A small text-conditioned image flow-matching model, trained from scratch.
Model: 64-pixel images, arch dit, text encoder width 128, text encoder layers 8, text encoder norm layernorm, text encoder activation geglu, norm layernorm, activation gelu_tanh, layers 8.
Data: trained on regions of photos with short descriptions (Visual Genome), 203450 training examples, 35.3 epochs.
Rows from block 3 of the text encoder of a small text-conditioned image flow-matching model, named by matrix and row number. Rows with one number belong to one neuron. Each number is 500 + 25 x the weight over its row's rms, rounded and kept within 0 to 999. All counts start at 0. Numbers have three digits each.
After each neuron's rows are labels from the 100 texts, of 14848, where the neuron reaches its largest size: "tokens" is the input token at the peak. Only what is clearly more common there than usual is listed. The data: regions of photos with short descriptions (Visual Genome). In brackets: how many of the 100.
# gate: MLP gate (text_encoder.blocks.3.mlp.gate.weight, 512x128), inputs 0-127
# fc1: MLP up (text_encoder.blocks.3.mlp.fc1.weight, 512x128), inputs 0-127
# fc2: MLP down (text_encoder.blocks.3.mlp.fc2.weight, 128x512, transposed), outputs 0-127

gate.54:488547491464523513560515510470494511450473505492513504504454508520487538568507473523505504505474541487521500510468515466463481510520470507500484487529539541529496505433482503558437517516497535514493521520544486494471553490504524507504465504506481507526509523449490542538469516474509529484502487508517495510497473492499494516484494489535497489521492466502494511504465502529510481465487
fc1.54:510553473491490479527540513489457512467511495498506485492480519493525507522516494482498480487498550507470532435443471486489539515502473550466505497528531507519529475450532529521466513532519500514501497513501493535483505476489491486513521497486487519519492512494479523519491509471485522496481481487456504500488521501486467467525553461484479462474478490503534526572511511553492497463550
fc2.54:527491532513539486501501482558547509524497531528465505471540493481514471442499495510509521486512518500510516503468520497535482553502507490504516493471482525491449523521488470501472529533493497484492491486476489434511477538476502529511501505499510490497510482486540494513486484551525512518482510480565468484496510507496545512476475527508498484479456522491497445472525518434509477491448
tokens: "of" (14)

gate.4:512521478459527506502497480500532499483551470518529515518490466486525596481484528487532504524479500511515497486479532508505514514447513480490468501492532510508546521488492489542507487502467500485526478417471533527482491511523529539519506453506504482478467501468469505513544483493516496495479495511459472504473507449509520508472474507506537530540483492512477486478504513521530472518499
fc1.4:481483509525514531468484525476483497534513497493479493474516516534490430505493472520482525532459503512479486552508527524471486479506499514480513533516488485510442479520498493437474521535527532520465513508549487519494509524476467483503542506513485474503491493528526490487481475524476545515477536507520511516557489504540468484507523446452519481481459530493494524481472495453491506494519
fc2.4:520498523484489499513548512520463489483519511510474492513489516499504470494522489505497499516540481483489537494523464522513482505483508469550489469522494484472499520513489466554526512467491473519544495507474525487491489495541493533476465427487503489515488501441517534499481534464487428544530505463495529528493484441487509507535464515512486495533554480498495494515487512520539486526464
tokens: "and" (17)

gate.485:491492478453510514495533496489521506457485509471437502502514488457495467495503513475477486508507490498483520485497444468459529509489526510539546535462500480509490521501533507469515497473477495543466506493519500476428513547490547469503527517482490508506520500508475467522491528450510488448498507515492461508527510502539516476481460459476514509476510519472491499470531482547523540494491
fc1.485:519509507481539525455493501509462477539507525540524525494506499484524526467524443504522518535532474496492529490478501497504488521468487549503493515515528464514468499536490482488517482532483506451448482531473505488500467455499509535530536474471465502530509543471470518519506500520499481508518520514491478496466461514464544481488458463454502509532512513538533525502500475498462509468520
fc2.485:473491516512473429543514508486538501517506463451519502474538499512475479479573516494505449503469507477519477538435450530496487466504486474500514526508495504494514486471494506495493530487467484509548488516553500505543505522508486469479488506541523501502493494518499499466487497445523511497512471491474512544507532505516485532529552505488496486485527464495498531499481505512532458505488
tokens: "man" (23)

gate.487:490481503541499437506461513520522511514464517470492547515489491490477527523517548519469503524467475471483518538517512499508526523525496508468494516540472463436510528492509490468505475451477545494531510495495552454504510553508484553524485512462538511484475465504496486509489515492503491478465506498508544500468518495465514478521514524476467506521499529514487475488506514524448476489493
fc1.487:509536483441488533493550482479481516493519484524488461507497474516525506489501435494497520480552529494506478473483511509494473471489467489516524478504516522587505455498487505544507531533502491476468481520501466544494502477534544476475527490543484508506495522491490511503520491484498507503543493485490463492523481483511481520496468491507539470453541481484546533524491476476534514519504
fc2.487:453507502498534561474531526453460510485486535502522493485491559503443489529536518476496504479456482469512476445526503521484487528489473518525512501467536469509490542505468506463521490478482512474568514495492527499525482513491490530494494498508479497467455499488500513521506522466469527538507452517514451529520504516490482506496511525506495490540536524494537497501500491462507532499501
tokens: "and" (8)

gate.387:489497492521521508479503510489520526525491473554475455520502517456552531530477447541487468481508542508491530529465484500502493521530475543506473468504492499511516492504456503497517510496543498504503451509493508514537451486532506533507529497488498548481454510455511499499504513512451507524488485527518488486519535474525539463471508526479447524520485478529485446498504506479536494480491
fc1.387:512486472527509485487455525476491532494549458463556505499449505520524456494473445513465489459517518501504545559505496484464548463525492503515512535506463517491484487524516477498515487518507509552507496506495500499501487532489513535524471515505480510507490478484471499489504527501483473470487513536476519520465483500541468500477531568533514521513483474486493513450506500476515468474499
fc2.387:487471521499504514494517495468473500508497538523526507502504521444454511458528532524501477547437496501496505512499454497468502523487494504498484431482505498526512535476472491482494500461477497527503544493517483523504514499525538517511485519498497488477540544507465463510439477483471541485492519463508499499530483513480490515508531485494520453461570533560496490504506523488509495482503
tokens: "the" (21); "on" (7)

gate.451:525500501466495524513495491506480477493506490489536484472458499502438511505514473534487500494506527515492462507460468515514511485509492470505495473542480532478502505546516480513520528526480549504493500469513492514509498502499480503445478498531473510490509521507488527449546462498522475457511514525468436501426492503493456486510522485543492549478501525506457523486520488532524468513553
fc1.451:465524512494535477466527517507529504512470502499471527546527497488543502505480522466492492503498482484500551531562528499453497508475496552484515519474526473510483499450467537484489494467514471494504506506471512495513520474507515508581520486485541484531510469493525479569460506502483557536497494505487505484537527497502532512485508499466499454500504492483522460483498518482473520499502
fc2.451:506525546512480482499528464525509513495474486481479462456467501459522471514514500476495469554506530517443502476508469513495546498494474525469533546497492494486507515510532487511471473524479499515484521522511537563541517515505526514529514505478449495490470511476516500486473474475448503559479536529533478516476493497500481523480483496485498477507525539504513519515493451519523454505525
tokens: "in" (13); "black" (9); "wearing" (8); "blue" (8)

gate.44:512462505474515492506483557508506471515537510527489510523533493478469531506506534494484500515505466517523504470465481493508486510504562487516486497484472482534494513496479502485484498455440499476503499532520513498540514521515505530444528529527490531483520483483489479487509470515496510502493501489527488493459494424551457504531515487522475512569531457466524461520471491494499517509454
fc1.44:488456532470511496481506519525509456471495486482516463513529489530513504475515515486490491522507443536472481486472489473471534499512516496496479516507490480487443480519507442545525475539464529512511545507502456493522512525515505519511511545497454501544507525468476529503509485488495556531504482502496527501481454486503498536490490471513480541536477541532521481512490503451480503498549
fc2.44:484516480505458504461484496488508510532481531494519468505474493453525488530482482518460493491493510509539512498548556528533504520509467511458557521467480504453559505484485508519516498517510513523524460507535479456460535496482487435510476485522507492492512475493517510470486478497478484468493457504541492522504512496480544511464523513514502478517520484500531549504456478496513512513458
tokens: "on" (10)

gate.128:521503513479480518528536504471507495466490509487500462479520490489505503499469490508485480497532509542534511499532495528510495512498536498452522561521514470523493522487512530468478490513509461494506521467467505484451571494441499457510521509464517464505453480480535512502511483528520564478461475514468475488506502513497475507510519481466481492560535471520483517532480512466473490488477
fc1.128:506482495499553496507531536512470496506497512529482438527472511524542490498494536489441481503547485489496474501489556469510476545503472513528479490522539498528474481510488532472481479480486500519511538462470562496497494539514488505488501493491539511517493446505490516488491490509497516517452566488474430461494515463496490486491480510523509500513480528496496535492516496536496531517492
fc2.128:476490523479497540525468500452505508498483519490513520520506534462525489487469453502528473504488528527499510534508495526461506474536510496492509569514483509486476519448497514493492544546523484495476496506495481488516501474494561495510516482550523482496462471476535531535473533478493469524524470484489481536516488504529502520517504476476554499495494455466517460482528504480494440530484
tokens: "a" (18); "on" (7)

gate.308:527490492487473460514501504486504489504516495483533467501464525492503505521520556475497456496485542485502513495476520508513464495509519478546513516502551486436493550480511522487477495485511514471476545477472543477488523526517503512491506534526489554492543497527455524507493454537536499492484510508466496545491501475516486516518504426493494446469490522504490491500509497461477495448486
fc1.308:503538511513539519516499518520548525458479483482522530484486488522494486475503487472441500504528536497532471502478503477510517502491492480492506538437490492471512534492520479535563524488529492482497517530525480503489516462511520491488518536496523527493488492545434475511501511468475542452476492544462524492443488522509517522519493523485486488498479474478491465479508538539477497509536
fc2.308:507528480501503505515480476507494471520540502525495501514464507498503534493496507558510523510483500489490523473529500474490556516565492497496480489515439530535510456542495464469470472523456497479536470467514503504462502530516486471492482477504522528495499507483511509467498486506515500495473432475534510478517490474518538477507422509514496493474493515530502501505521562490524517512548
tokens: "of" (13)

gate.86:494504488537548523440466494475513496571525511504509496472503537447481411519504477484524513510467526456509503501507537502474530522457518503537494509513481525513483540506474522442520472500495515478504520468510538537488486495499495504465497481497517543461570493503492459503504505495502476487519524497490523474501479515492528503531467472522506500513505499504506497499508495509505528548490
fc1.86:495524492490487482536511521471488480444485511506461491512474526477479550521512490541480462519528487524457520489461484479545489468519492521527491463517583492488500497500533504486480539518471516524478516470443478490514513484508523458480514522502495445492454507517527508510483493487477469511485518475475483501508557507534506486471528488477444498500511483532530492524490528506526520496478
fc2.86:485529477514498505536511487491509512515520532484528493514496495439511499468532513521528518484488477474489508452502517489451505471511509467513513499515428499502507478519489526463511492543455520519552473509566480447516502519509502532487507533477531520492468487527506486526482514497483503565489552520456512458509499480494484530467493495462528480490477482518484502513488503490442465502493
tokens: "in" (21)

gate.326:494487538508495493468458516501468476534510510496526513485505524491481509513500536475524531497515472511538486544487441551532505496489494501503486478461502503527533437489522529517496490506479547460483526475497478519514500486458472510511528515444497493442494481498496498532485533527468466523518483515545522516463504464515459477513507451530508501476543504521495475499547488487506455486492
fc1.326:543493536471517494538493447491519538480504460485480506469546476463497479519504481544494515496530467559506454488527590479467511483489521471532498487528469516462508497489491527507469521489493500559509492512475515519478491531505511479511509511478550519530479497513512467489494492472507520521493488515471512461531537500474540512494486478492459539493495489518487499508495475469465506478494
fc2.326:449440516504539500482465485507505501457509533505454492518502527494503478499458515510507497500506531483498532494502464541563496529510492481543497499530542488489441491502535508563492523482499497436488512508520474507453490480513503511474475491484528515466478502530515515519529485515523472478510479482477517525452489512499500489497515506489550448493526514517504494500448514560505508498506
tokens: "on" (9)

gate.73:522538526503456489478472465519518474513501491475516490515518473495541538487454488508535524468493520533473479546479515514474476519545478481546485462577513477474503455490471485492524516522503539543511442527535475470526502511516524488494495500465448484485481502485492496497498491518488524497496477507513466519497524504508504491471461485494522474492490501531485446472505509519532537534480
fc1.73:448487534533508475514474510492506527502531452501501490469515547490493456473530480520500487513490465502557493460533487490500511488494510532520492485506483522476495530496499499541517487482527553513475478436497482507492466488462445506499518520501488524497558486524534499499540510460507511460500486479518539502497506512478501452463445502487480487478506499508473480482494497572534490502491
fc2.73:495508499466480515475522475490468506519483535508512506483489446539501520499478515470533505481483538495436546526503550512497464501525492507509493469477490453514511488532520501497479504532458469518525494548502537477492524492528513517502492467512484477502458559521503531499482497496513520530473517537484439521520476475533505514511482466485472478502503532443544504503478529521459487475519
tokens: "a" (25); "man" (12); "blue" (7); "and" (7)

gate.380:506514507527480549516467521502464537473527489528511553516479517519523507444501477493481472492495501472544499520536486488512509511487503466509506461502516460506510518546500467485482497483494522475513523522493485488462533469452460446510494483446460480535478488558495511530487515484478489517451505528512531517491546457477514483540524487528485498481512520525499486461482473476525502521494
fc1.380:516491405444498553471452500477500467479483498512486529543496466492518527471493528523510463493475507512516481548506486522520475544491491497474528516520525489500511526522480462509510494463491464475482493550484443511501493512500535486502515487551509449515504519526513497492518544521470486523518517517494520516502550496487477489483502492512504515475538490459480489466518466515509512512517
fc2.380:565492477502528474524485500498518466483483433531487498545531509527498547476516511508531507544535479502457478487474474480470508472498512484511499499505465492487518499492502481525514507517523529558567491465508516559519493489506452498520520518517447500503508471483503487508520478480455513541534529516499481478462476526501501492473515525458494536532488490499502471484535497500500497462481
tokens: "man" (24)

gate.286:503515540489498511535493500510507553510452474471477507486477540502491525498496506519448494475499481510530480506537517474533544509473471462502506502476519479514523530518515502500510501510460530468537554528474505484500503490453517513524480465445497548474492451475494470532548514517499520524475491502476468500515508509488483452518472567499538536505486493478494459487468502526475495515502
fc1.286:524516529457520512514526507532491439513525521539492470516527463496478551531511497489513513502497441524487482541486515458509482477538549479501461501479472480492498489501495498526499524487482491474476483489507518468451489503509501497478489525554503469459489508587547506543480507490484491467495514492520507470488511522483512514463555453534506488491515518518507478512505466502519493509500
fc2.286:455482515485486495550491466464535512494459484488517474498513525516523540488521487541518472481517517500511533483484478489507475467481503549556529486506484481500502534504497496495493491516513474518521496454499526487529498496524530465534487465499504533508470526474465517470514480483512497541460485534505506552513506453512447494550464496550520472487495494478549509484493453487459493512476
tokens: "in" (33); "and" (8)

gate.312:497467513495523496480553501544485520489509477496479472477443507479491491512539488514456512512489500524516502502518522542492508516489472479517458506493505496494526519512520456500507536509446476447518504534533502494543536487459514514514534468492520500496502514495479539458491474515510504487536513485490505518521534476455534494468455531504433532509465505481485491510493507538543457550505
fc1.312:527481491518499483526517490546501533453489523500479425522441516487474520523506503528498455506499480522549493501525517471501510468484533485532478545521503520510500512534535474524531547475491488450512469504486501508478542500476466515514484474461495471497497518501482495452486418495478522507507503494502515486512512497481531490506475523474474534510496519526528475481520504563510513515508
fc2.312:518532474520474504480450491504533521487489521478497511513568547524527453530503494477522554481490493490476488494467490478484504528536492492505543490471483465484512510509489531460543482477528506533493514550531548487500483500501524461480485516489497557500504505501473513522494532468482479487489452501475471487479508546511460504518512474529524498490491455522463541487480538502489476465511
tokens: "and" (11); "of" (10)

gate.509:487555529520491515424511527504506519532475484479444521483465522483490521458496490504485523487511454489470468474474532551516508475500489505499503526462523554509525524485459483461464489478529513467514486503529514517491464491512502498482513466487464542502517552521509526520486493506499512514522504510500498471520503511481491496538519518507521474500484549503461567479493481489536472469499
fc1.509:554477510471500461511498488502523464475543508460478523507522512491492485471509502490485491502498521484515547472492482502486484491513493515520519458541485488518532437493468529559522498510486481496456509515502487490468508503524595533509491503525512524482532518442476450484516505476516514502511499446511486492548482498533534456506514483485489472513457474494497495507498516470475516512513
fc2.509:511491471470511467512495499522463512573532490553492486492475476495517527512476530491467536503498496525490481519519508457517505453483513493483486515470495551524459484482506475465509433523557512430488527473477493488529523489482463461494523487536478503533523535512489495499516513497491502483492518530506493533469531472451526511489537490499495518454516502495533511509489494525521482516485
tokens: "the" (13)

gate.263:486517515537479487477508477519463478502533499500482527487521481504510514531470494469510502557457524513544529490539509465537522509502503498511527480470505481489511520513495519480508501480512478485512507507483503509508545486488538476481449464482497495489487472508487471479516478499515434501533497520523458505515547487468529460467501500531521463523543517553525481439449468519488500498556
fc1.263:551455506544508521474534509526505494489524500468482516506502461483517485491480543482536512524500479516506520469493495485469490553492528495530502540449487487490513451496494516487488484494515556475509453490477539541490544457497482528481479497562507503500514482458512471566493488495508479537498499479532488536478522473485471490469455477522478497484484493504468467516488514481531502505502
fc2.263:500537486484510496527481482465497478550512497512532483486491489504498510513524489457476490505505484485452501504467525489524522475477488504517524496522500508497498511493513462488465557510498448484486544480510467521545493500458500521486508473515483474524523514499534525479527507473534523483484487530499509541502447561520502503525545512508491538534491450466565487446488452530470486497507
tokens: "in" (18)

gate.179:540496476459506475472523501480499506487520485465525508531471493501450504511496551478497554500525534432504490466503475494506437505492471531477478558507520488532506504527481500543494546515535494531535489505513513533462521550450501531539522463468526488466525507476483510481474482515502493504506515500495448487520513501503534534500494467488480528516456488516485482495506493508486501516518
fc1.179:522467496509528505475521483481461524509493514498492497480540488491520515494531509506519510506469522535507482507454482447511470529521493496473546512457534477467517509503516521525539514488484466534483506486559534488509546509480496508492520445510551484489508490458462468497502489486510516483522494499484465516541510473475549501536511489516481443507464452534506506482496490550529479535473
fc2.179:491503471487456518511494481517509517483503525462475474504494498484492494461514489482503501534484487497557482506493539498514535461506475480488500497512511511530529532499503485501485464506501502467476524477483507522551517530532494515504564545471492509486517509500437510479501532469501532507479508465447517501487462547464475504485499544516475499477496447500452521550500540486479547468542
tokens: "and" (7)

gate.1:501445535503503476473444506434456491491524507517490519517521508461508508510530467487509504512535527469525505489480506501530519485530499513488504499493488530511502469523543505519555507527511516514524506478475480502457467510482467482512504498482520508553516524503521534487504451483476463500523504506512542489491509487483527537464483535453495470517497451464527494499474488459519542441524
fc1.1:507456475483500505515499546515455497509489513528516518511489483483545468477485519490498521544500460502490492495484527515540466557496529505512523464505487453494508486480465493490533491497528466492464500478525458495519496521470522518533490528534491460477515509481460466505499466497502522539548500527527497505478496485450561482499452505502480501520491534475525440464516521549492506516498
fc2.1:489488507524468448468489487480477506498453528474517558482490525482491486500527499533501534480532491502478533486523451493524494533496452546522522504516549523491489494528533504513496513454522450498508494505490491524475538468464537504470480489534526510539453524487523526533468487486490486470496492518504531527485493503512476521496491517543515497512515439472512503518445500475519519481539
tokens: "on" (11)

gate.316:493517518512468482478474507507476487478439496500467572554503508519483483490517472526502458478492525509488510492552487467464537497518522500475508490493467462495506481504481509515468510443480535445462469513455462521499487456493464500472531506523494516509497525491471490481519498481487498517502484496500481497485528534476495521498537485509520522544511529528505536448514525489547496546493
fc1.316:493504511538545513479519515551501505490520520518488489482584492500539499475518520529501516483497523446477485545491514514516507483518505462514527478514501497543493514471494480487481481524494480483493528528516478446507498546524527515526465512506535499493517487494530518486468474485531524441518485509466507468490480486514516522493482450486483457525482470499539504565482512497505562484493
fc2.316:522527486491489482465490507456488478522470503499514505509426542475509508522554460502484481502509488532475546471521509451523526483500482529490480505499497504482481515484485557509511490478489519489485468509474484567483545478467493479505568503498484543490498520504442493521495545513476497556478491519538465497506539483478509494499509524502532508461503522519481498488505487519485466525492
tokens: "man" (9); "in" (7)

gate.253:480490500521502558478525500514504544510537476466465530506473487508528482532505498511473522486460510541466473492503480511492513543510477471514522522517480514494483498488537502479431475497459531509511520467496527495503515500459489467546500474484517516476564520514477512494530550531492511528479507512493467527467480520524480507442496545479514522485500508464465509457497474500528460483490
fc1.253:479514498511495569493542460520527537513511456447465514499463516506542468516504485506477502483465523528493470476505482506479512532495459510511494504490497550494497503513521509465453458508441547508516474472524533491507522489470513504522480488466509478474552509503477521471518550508484487519456497494458489565493501523506479498451492518487529522499492530493490497489530493484530499487499
fc2.253:525504497527450479518460492515468508494473499499446480484493524501503490509507568472474495517531483469506479468541534476526516502525512516493518457470527525494510517514541467515532540503521475498505510510497525503487555494495483517474454541471455517483488506520532528515469523562498491433512534495507473476489474468495524505464470500492505478516479517470487483501496542526527510487535
tokens: "man" (25); "surfer" (8)

gate.299:509497487448503508546524473496457475496482462516509496497515470522476499459495534520498474525530525516474494523501534494467471521512505498449527503513488509502517497537452551480445542545531547491492499495512523531492516510465503516488482494502491525522517502508491491478471444530476489454505508505477489452489509527538505537510578495472495485483523489505489488478479468541486484533506
fc1.299:508503496472545512537525493541472429489494474493470509512528457491489482451467536532465490520524521520499499513481517493521479542495497488444522497536479502475503466546488531475455501528521531504518499538471520495499492538503466505498515489491510553521480528504494532469472454498458512471484502476464470513511529522541504533505551497484483467512498494500506518476473525507482486535504
fc2.299:492511514525501485499492533500499474468428484468556499501476500527485485477520477493483449486453551494497464469541523543457534465523467493515516507490513485516493487491521496507466552444464505491533501495491491472478465491488524472502472525519502498503505508492497482534505540537495480523538506505487502546501538453468473465537506519499548526519499480500513484489548514495518508488513
tokens: "the" (18); "on" (14)

gate.104:493449468483534522508526440493507497500480479478517461509491450486497469517475460475516560506487467526487487517572499492512495502483503482521477505465544492510516510486486488499507496524491550514487494512483515516482502526529518528499533495478503526500496477483505509473468499518537537511493529453499536525445520468485491494491543538534503516511524539473512508527435501511491499454540
fc1.104:497491531492538518473471500527489488534518471471507472516532523483495534494494465467503496513517500513470488481491468511494494500499485489523458490461522490493550541503515509483539459517454495526498518478517507444529483482533491519546522489520551530535495514510458461503527543470488501556512519474440502506510494512484474520522508515463474497455476537460515546476509511464513503475502
fc2.104:479488504487477516502568504473526511422466481532513499480469470459475485508489549509494509538504479508464511518505513482519510537528531465472519517543522516541525518527518506542469505473532477457509481514473519500478487502487506521478495507530471486486495516479514499523475496509523511508460483529505506507507505478457566508465475498487536528555515511498475475470442521491494500489520
tokens: "man" (23)

gate.250:539502473462531537519485494505448483522480509492489504492478472515436524492469504511515554523519467520518501495495482518496484468538483522463459499468495496482472488478489544473494491494518448492464512461511505468520539482515518562494532518545502489466474511518528494504488486498500502454501538498501544482511517527496458495476540482502470523447503509505506535492541492504480547520512
fc1.250:499483537519537540507535464460528486485501539476527500482510504475540464472494510511490510458511494479516478499504470505474512506484512472464492495490493545522508469543486521513488520513487473523524455538478530513513482455474559455501496458488519492502471556509479504491494514481489536515478471516499512521522496476542483527461516481495534501481560530472481521550515506494476456508533
fc2.250:529491506510452510509496539541460480535500464522479509526468481516531527523535500484519533542526503515506503468518505490484528523522521490508495506487497479505518485478528532523506495492479506479490518454506501501443498559583469485458506496496476463489519529519509475476486465542490489480492541497485555515488522512482491457497512535460439507502472492486514459457493510505507490493494
tokens: "a" (20)

gate.95:510517474451506479511536514486484470501493547505461535483463511473482544487511467514427493517506512477498489553492527499507515490502538481485495494494505444522498497471483527493500496508505491451470539459466508512479523522507488512492535530516499491536535484502511502510478511467497491545467473477510471490501514492531456571490488486463526491480471497516532513523552479534527542514515
fc1.95:526466453524481497502474505514497498526491462524524493505510491495519504540527535463553503480504530491489472462483473503523507515513492496532493485536536550483512486520507471541482521511523542513514480526505495483512469502501536486494504498499480494495498520505512548522514500492496473460537527492482530526497462498556491454494518542515474470519516519450467445448436500470461506472517
fc2.95:478530525513508477470537486509482490500543512503502495460519502483483559501472512515469501533511476498500525526514534490491509474439522475480489529460500452502498528514486507478523520475465507503526511483501490551481496490458467525508517479476468509526482479517515443492506556531534514525470472475543508496503524499476529542475513454480487541500499501539533524516492475495499441459486
tokens: "on" (16); "of" (15)

gate.355:501509481482479493486474493470525529499529488494524515510491522465540470519524489494522491507508509459487458504525504486499509455444472539492497500533473494479502487481473517530499532535484521496450486467465448497538503507518537545520507418459517506483458529496509479507484514483506517511470485477423511484499522524504487474525485538475509510525465484489502514516516449531469513495514
fc1.355:521495497489450519483509516465559488501522463531521528489521505500535456486509557497520495453503473495570501497506463513526477488500485526507477518503530530476513527464459464516487523515507480467468483479468485479501496493490490555508516490510482486500551512519488448521512504485500532489488470478497483563466463466540513493543462495533512513519518492510480523497524491497535488528491
fc2.355:521485544545522515460503481557495511489487528522464480498497479503474548487468515478478488529513479493495459505470502504441456517523528484514493490485493508499500516484522494494493509492463497463502461512498505475500502509448525516496499609506479483532506509491530528479513519507479522513523527536485528485508484501483508516456442557502495483472473512489537489491501502481516552504498
tokens: "on" (9)

gate.23:490481485528497534489469531569478490505495488516527481500511508513430523469482520522492525489484537489506494481470510499505508477516505504490493463478526509556571513447518522508477473492478501441476488499440522474502500542466512492516504506483509518468544541503521516482506489482508481468480483472484510471498456502492494488515489545546475511505521522511512483506479485561517534513525
fc1.23:447505522484501521540455493488498487524496510544514488524477522475522542457523522508507539522496510523505530460521493468498496469528502491522535469514498458487552497438539511469464461518499508522456499490479493484504438505508446512541508515483478447496522526480524528497521524527503500468501468506501467478532487502514506468484503490556551471509486498512498484488511496491491521485522
fc2.23:507527503505515479430512502569536516493524489483494457509476494474460458530511480491456474501493512476503499521508507524527514538508474513478517481515463531489458508493522517531531571481526540513496504508491475480538524477531497483461515495539489528561459493491511475472512472494514485522497525502528486511489501531490486522513513500465473524490482517453541509460481510478527480468487
tokens: "wearing" (12); "black" (8); "in" (8)

gate.259:539555446511484527485486528499495454546485561450504508480513496474515502478459518524504515513506521527489471496506467520466487512552514506531515532455488419497505550501501517511522518484518523525521486465491508504472515490511492467517490468508505481523484498537485503494511498500492525534514524520484504483498504517493489503490520501578478486509511476513547480497452504479450478481514
fc1.259:497507558545485474497543484477487461490477488486474524537526516545497475497476480494537540479466501490483516453520502488485520478538500528498503514462504501493493469478507482506534488493489538481521499482506514503459522524464496495497502510513505460493474538505447470463489475452555498504517506463500471525520478522526534483526520521546479462537516534521507477510477540526454463499508
fc2.259:504503530471517484500502513524463516501508479492466535492478537471500449559497460493507525494527466495473535543477507506530503474505495514456473496517546525481492520507495540487477541517514476464468524502509501491493517486529543528516454514492517489509503514525554477497485518528440497448426514498544510484505511494502504473502472518470494517494506482478481529541511473461503533522480
tokens: "man" (32)

gate.398:509482458481544487493482498521497484525447507482489500506491493482485476532471513524521450499480515517496493483495505533519547483507524519478523481526470490485477469511502475540495456478495492525511484547525478498468499543483445473478526504530513475472477545523496535514505534501503505518482512490545512531531512514515493441498511541458477534457513525448507527490512529534475443489492
fc1.398:450486509491497462510486484488463490509545523544469490506553508492515512516538502505506517477486519507492556518516493479519490461478440488491475473519481500539474513499485491485514509532513531488505499513541483440523515515517530534510450506452492485491562463505506491489492471486478514508468424452502454479529465543498533496519505508492512497515518494538496495490503514510478500529513
fc2.398:500515496514477505520531512591515523486437457505511488473476500541459521485483495457512490514439497489490517470489484498552502513490514500486528518495536477486505502501535521505494546515486480517463543485501526531490508462502514487511478544532519479506496513495488509497477518505501523523536483500495464454496539516463505514506518504501517437484505493447522491450495540473473493498464
tokens: "man" (13); "white" (10); "on" (8)

gate.473:512479522520491507521479484491520488493546462483462531515467509476525533492515474493514528494517492502501495435514516504482501484493521507489488540473531478516546485481558489461441513510535496483503468526504517487480505477505487524504495462503456471461532574515467545456498529473477519514461511504476470478502528527510499475505518506518486501517502522502513489429460486478511524529513
fc1.473:471529503492493489485507533474485475508480520558512510484497459476464468517498484498468513513519491502540541509498525490457510503522524531491502451514477489521479486504488528517535494520461520499480541487495513500493450456459476469479477532532513515515493459477531445529486493549499500494508473541491554521509478493519493460547501497549492507526507468482513484556529507499487498475541
fc2.473:511485526478503493517503489491492509535542502484517526512501514470529526470491535473483470513517514483525452473470502516500490503474460473515519524533506516500541494477479486479491513519524502456530449492475533501487504467510500518524523514509488464500514546520453518452504514453500478498541533510475449470517529486486510527476504500462510468508512502531485552427538458514458480529485
tokens: "and" (18); "white" (10)

gate.502:459471449479550485462491445479524513524511538539502509454518520477475477492538525488517508490454542484498480510488496500523468489484463455486512469489519528539516529481507487519480476491497474507528502514521469499493515511513524473476492485538516508504526532499458486537532512498517499511504513559483526501542502482490518466503534473463426493481487527515498479484488530540493517492529
fc1.502:465510483476482500510543503483487486536483527498488421502524540462527553517449532511504499504490529500507462446519540506514485521464480448516542464484518515482477508537532517458499528504499508495543521464479522492496534493509452487489477496497461489506522532490509502482486479485500525510494470510527487492498539493542473505505550546520511523535483501488475459506478498514470514494496
fc2.502:533503497487526521491452508528491519473507500513510535547513521514494473535552454460533502481486513490499510535495437482492476492514505548487489498485479471526512488521495482486492441488508478569435507512533487463478491487484515525471506527483557501503494489510509517505488485545511464484522528495484510531493471487497510451480459469540534522476535480493475535502512487501505473515517
tokens: "wearing" (11); "woman" (9); "in" (7)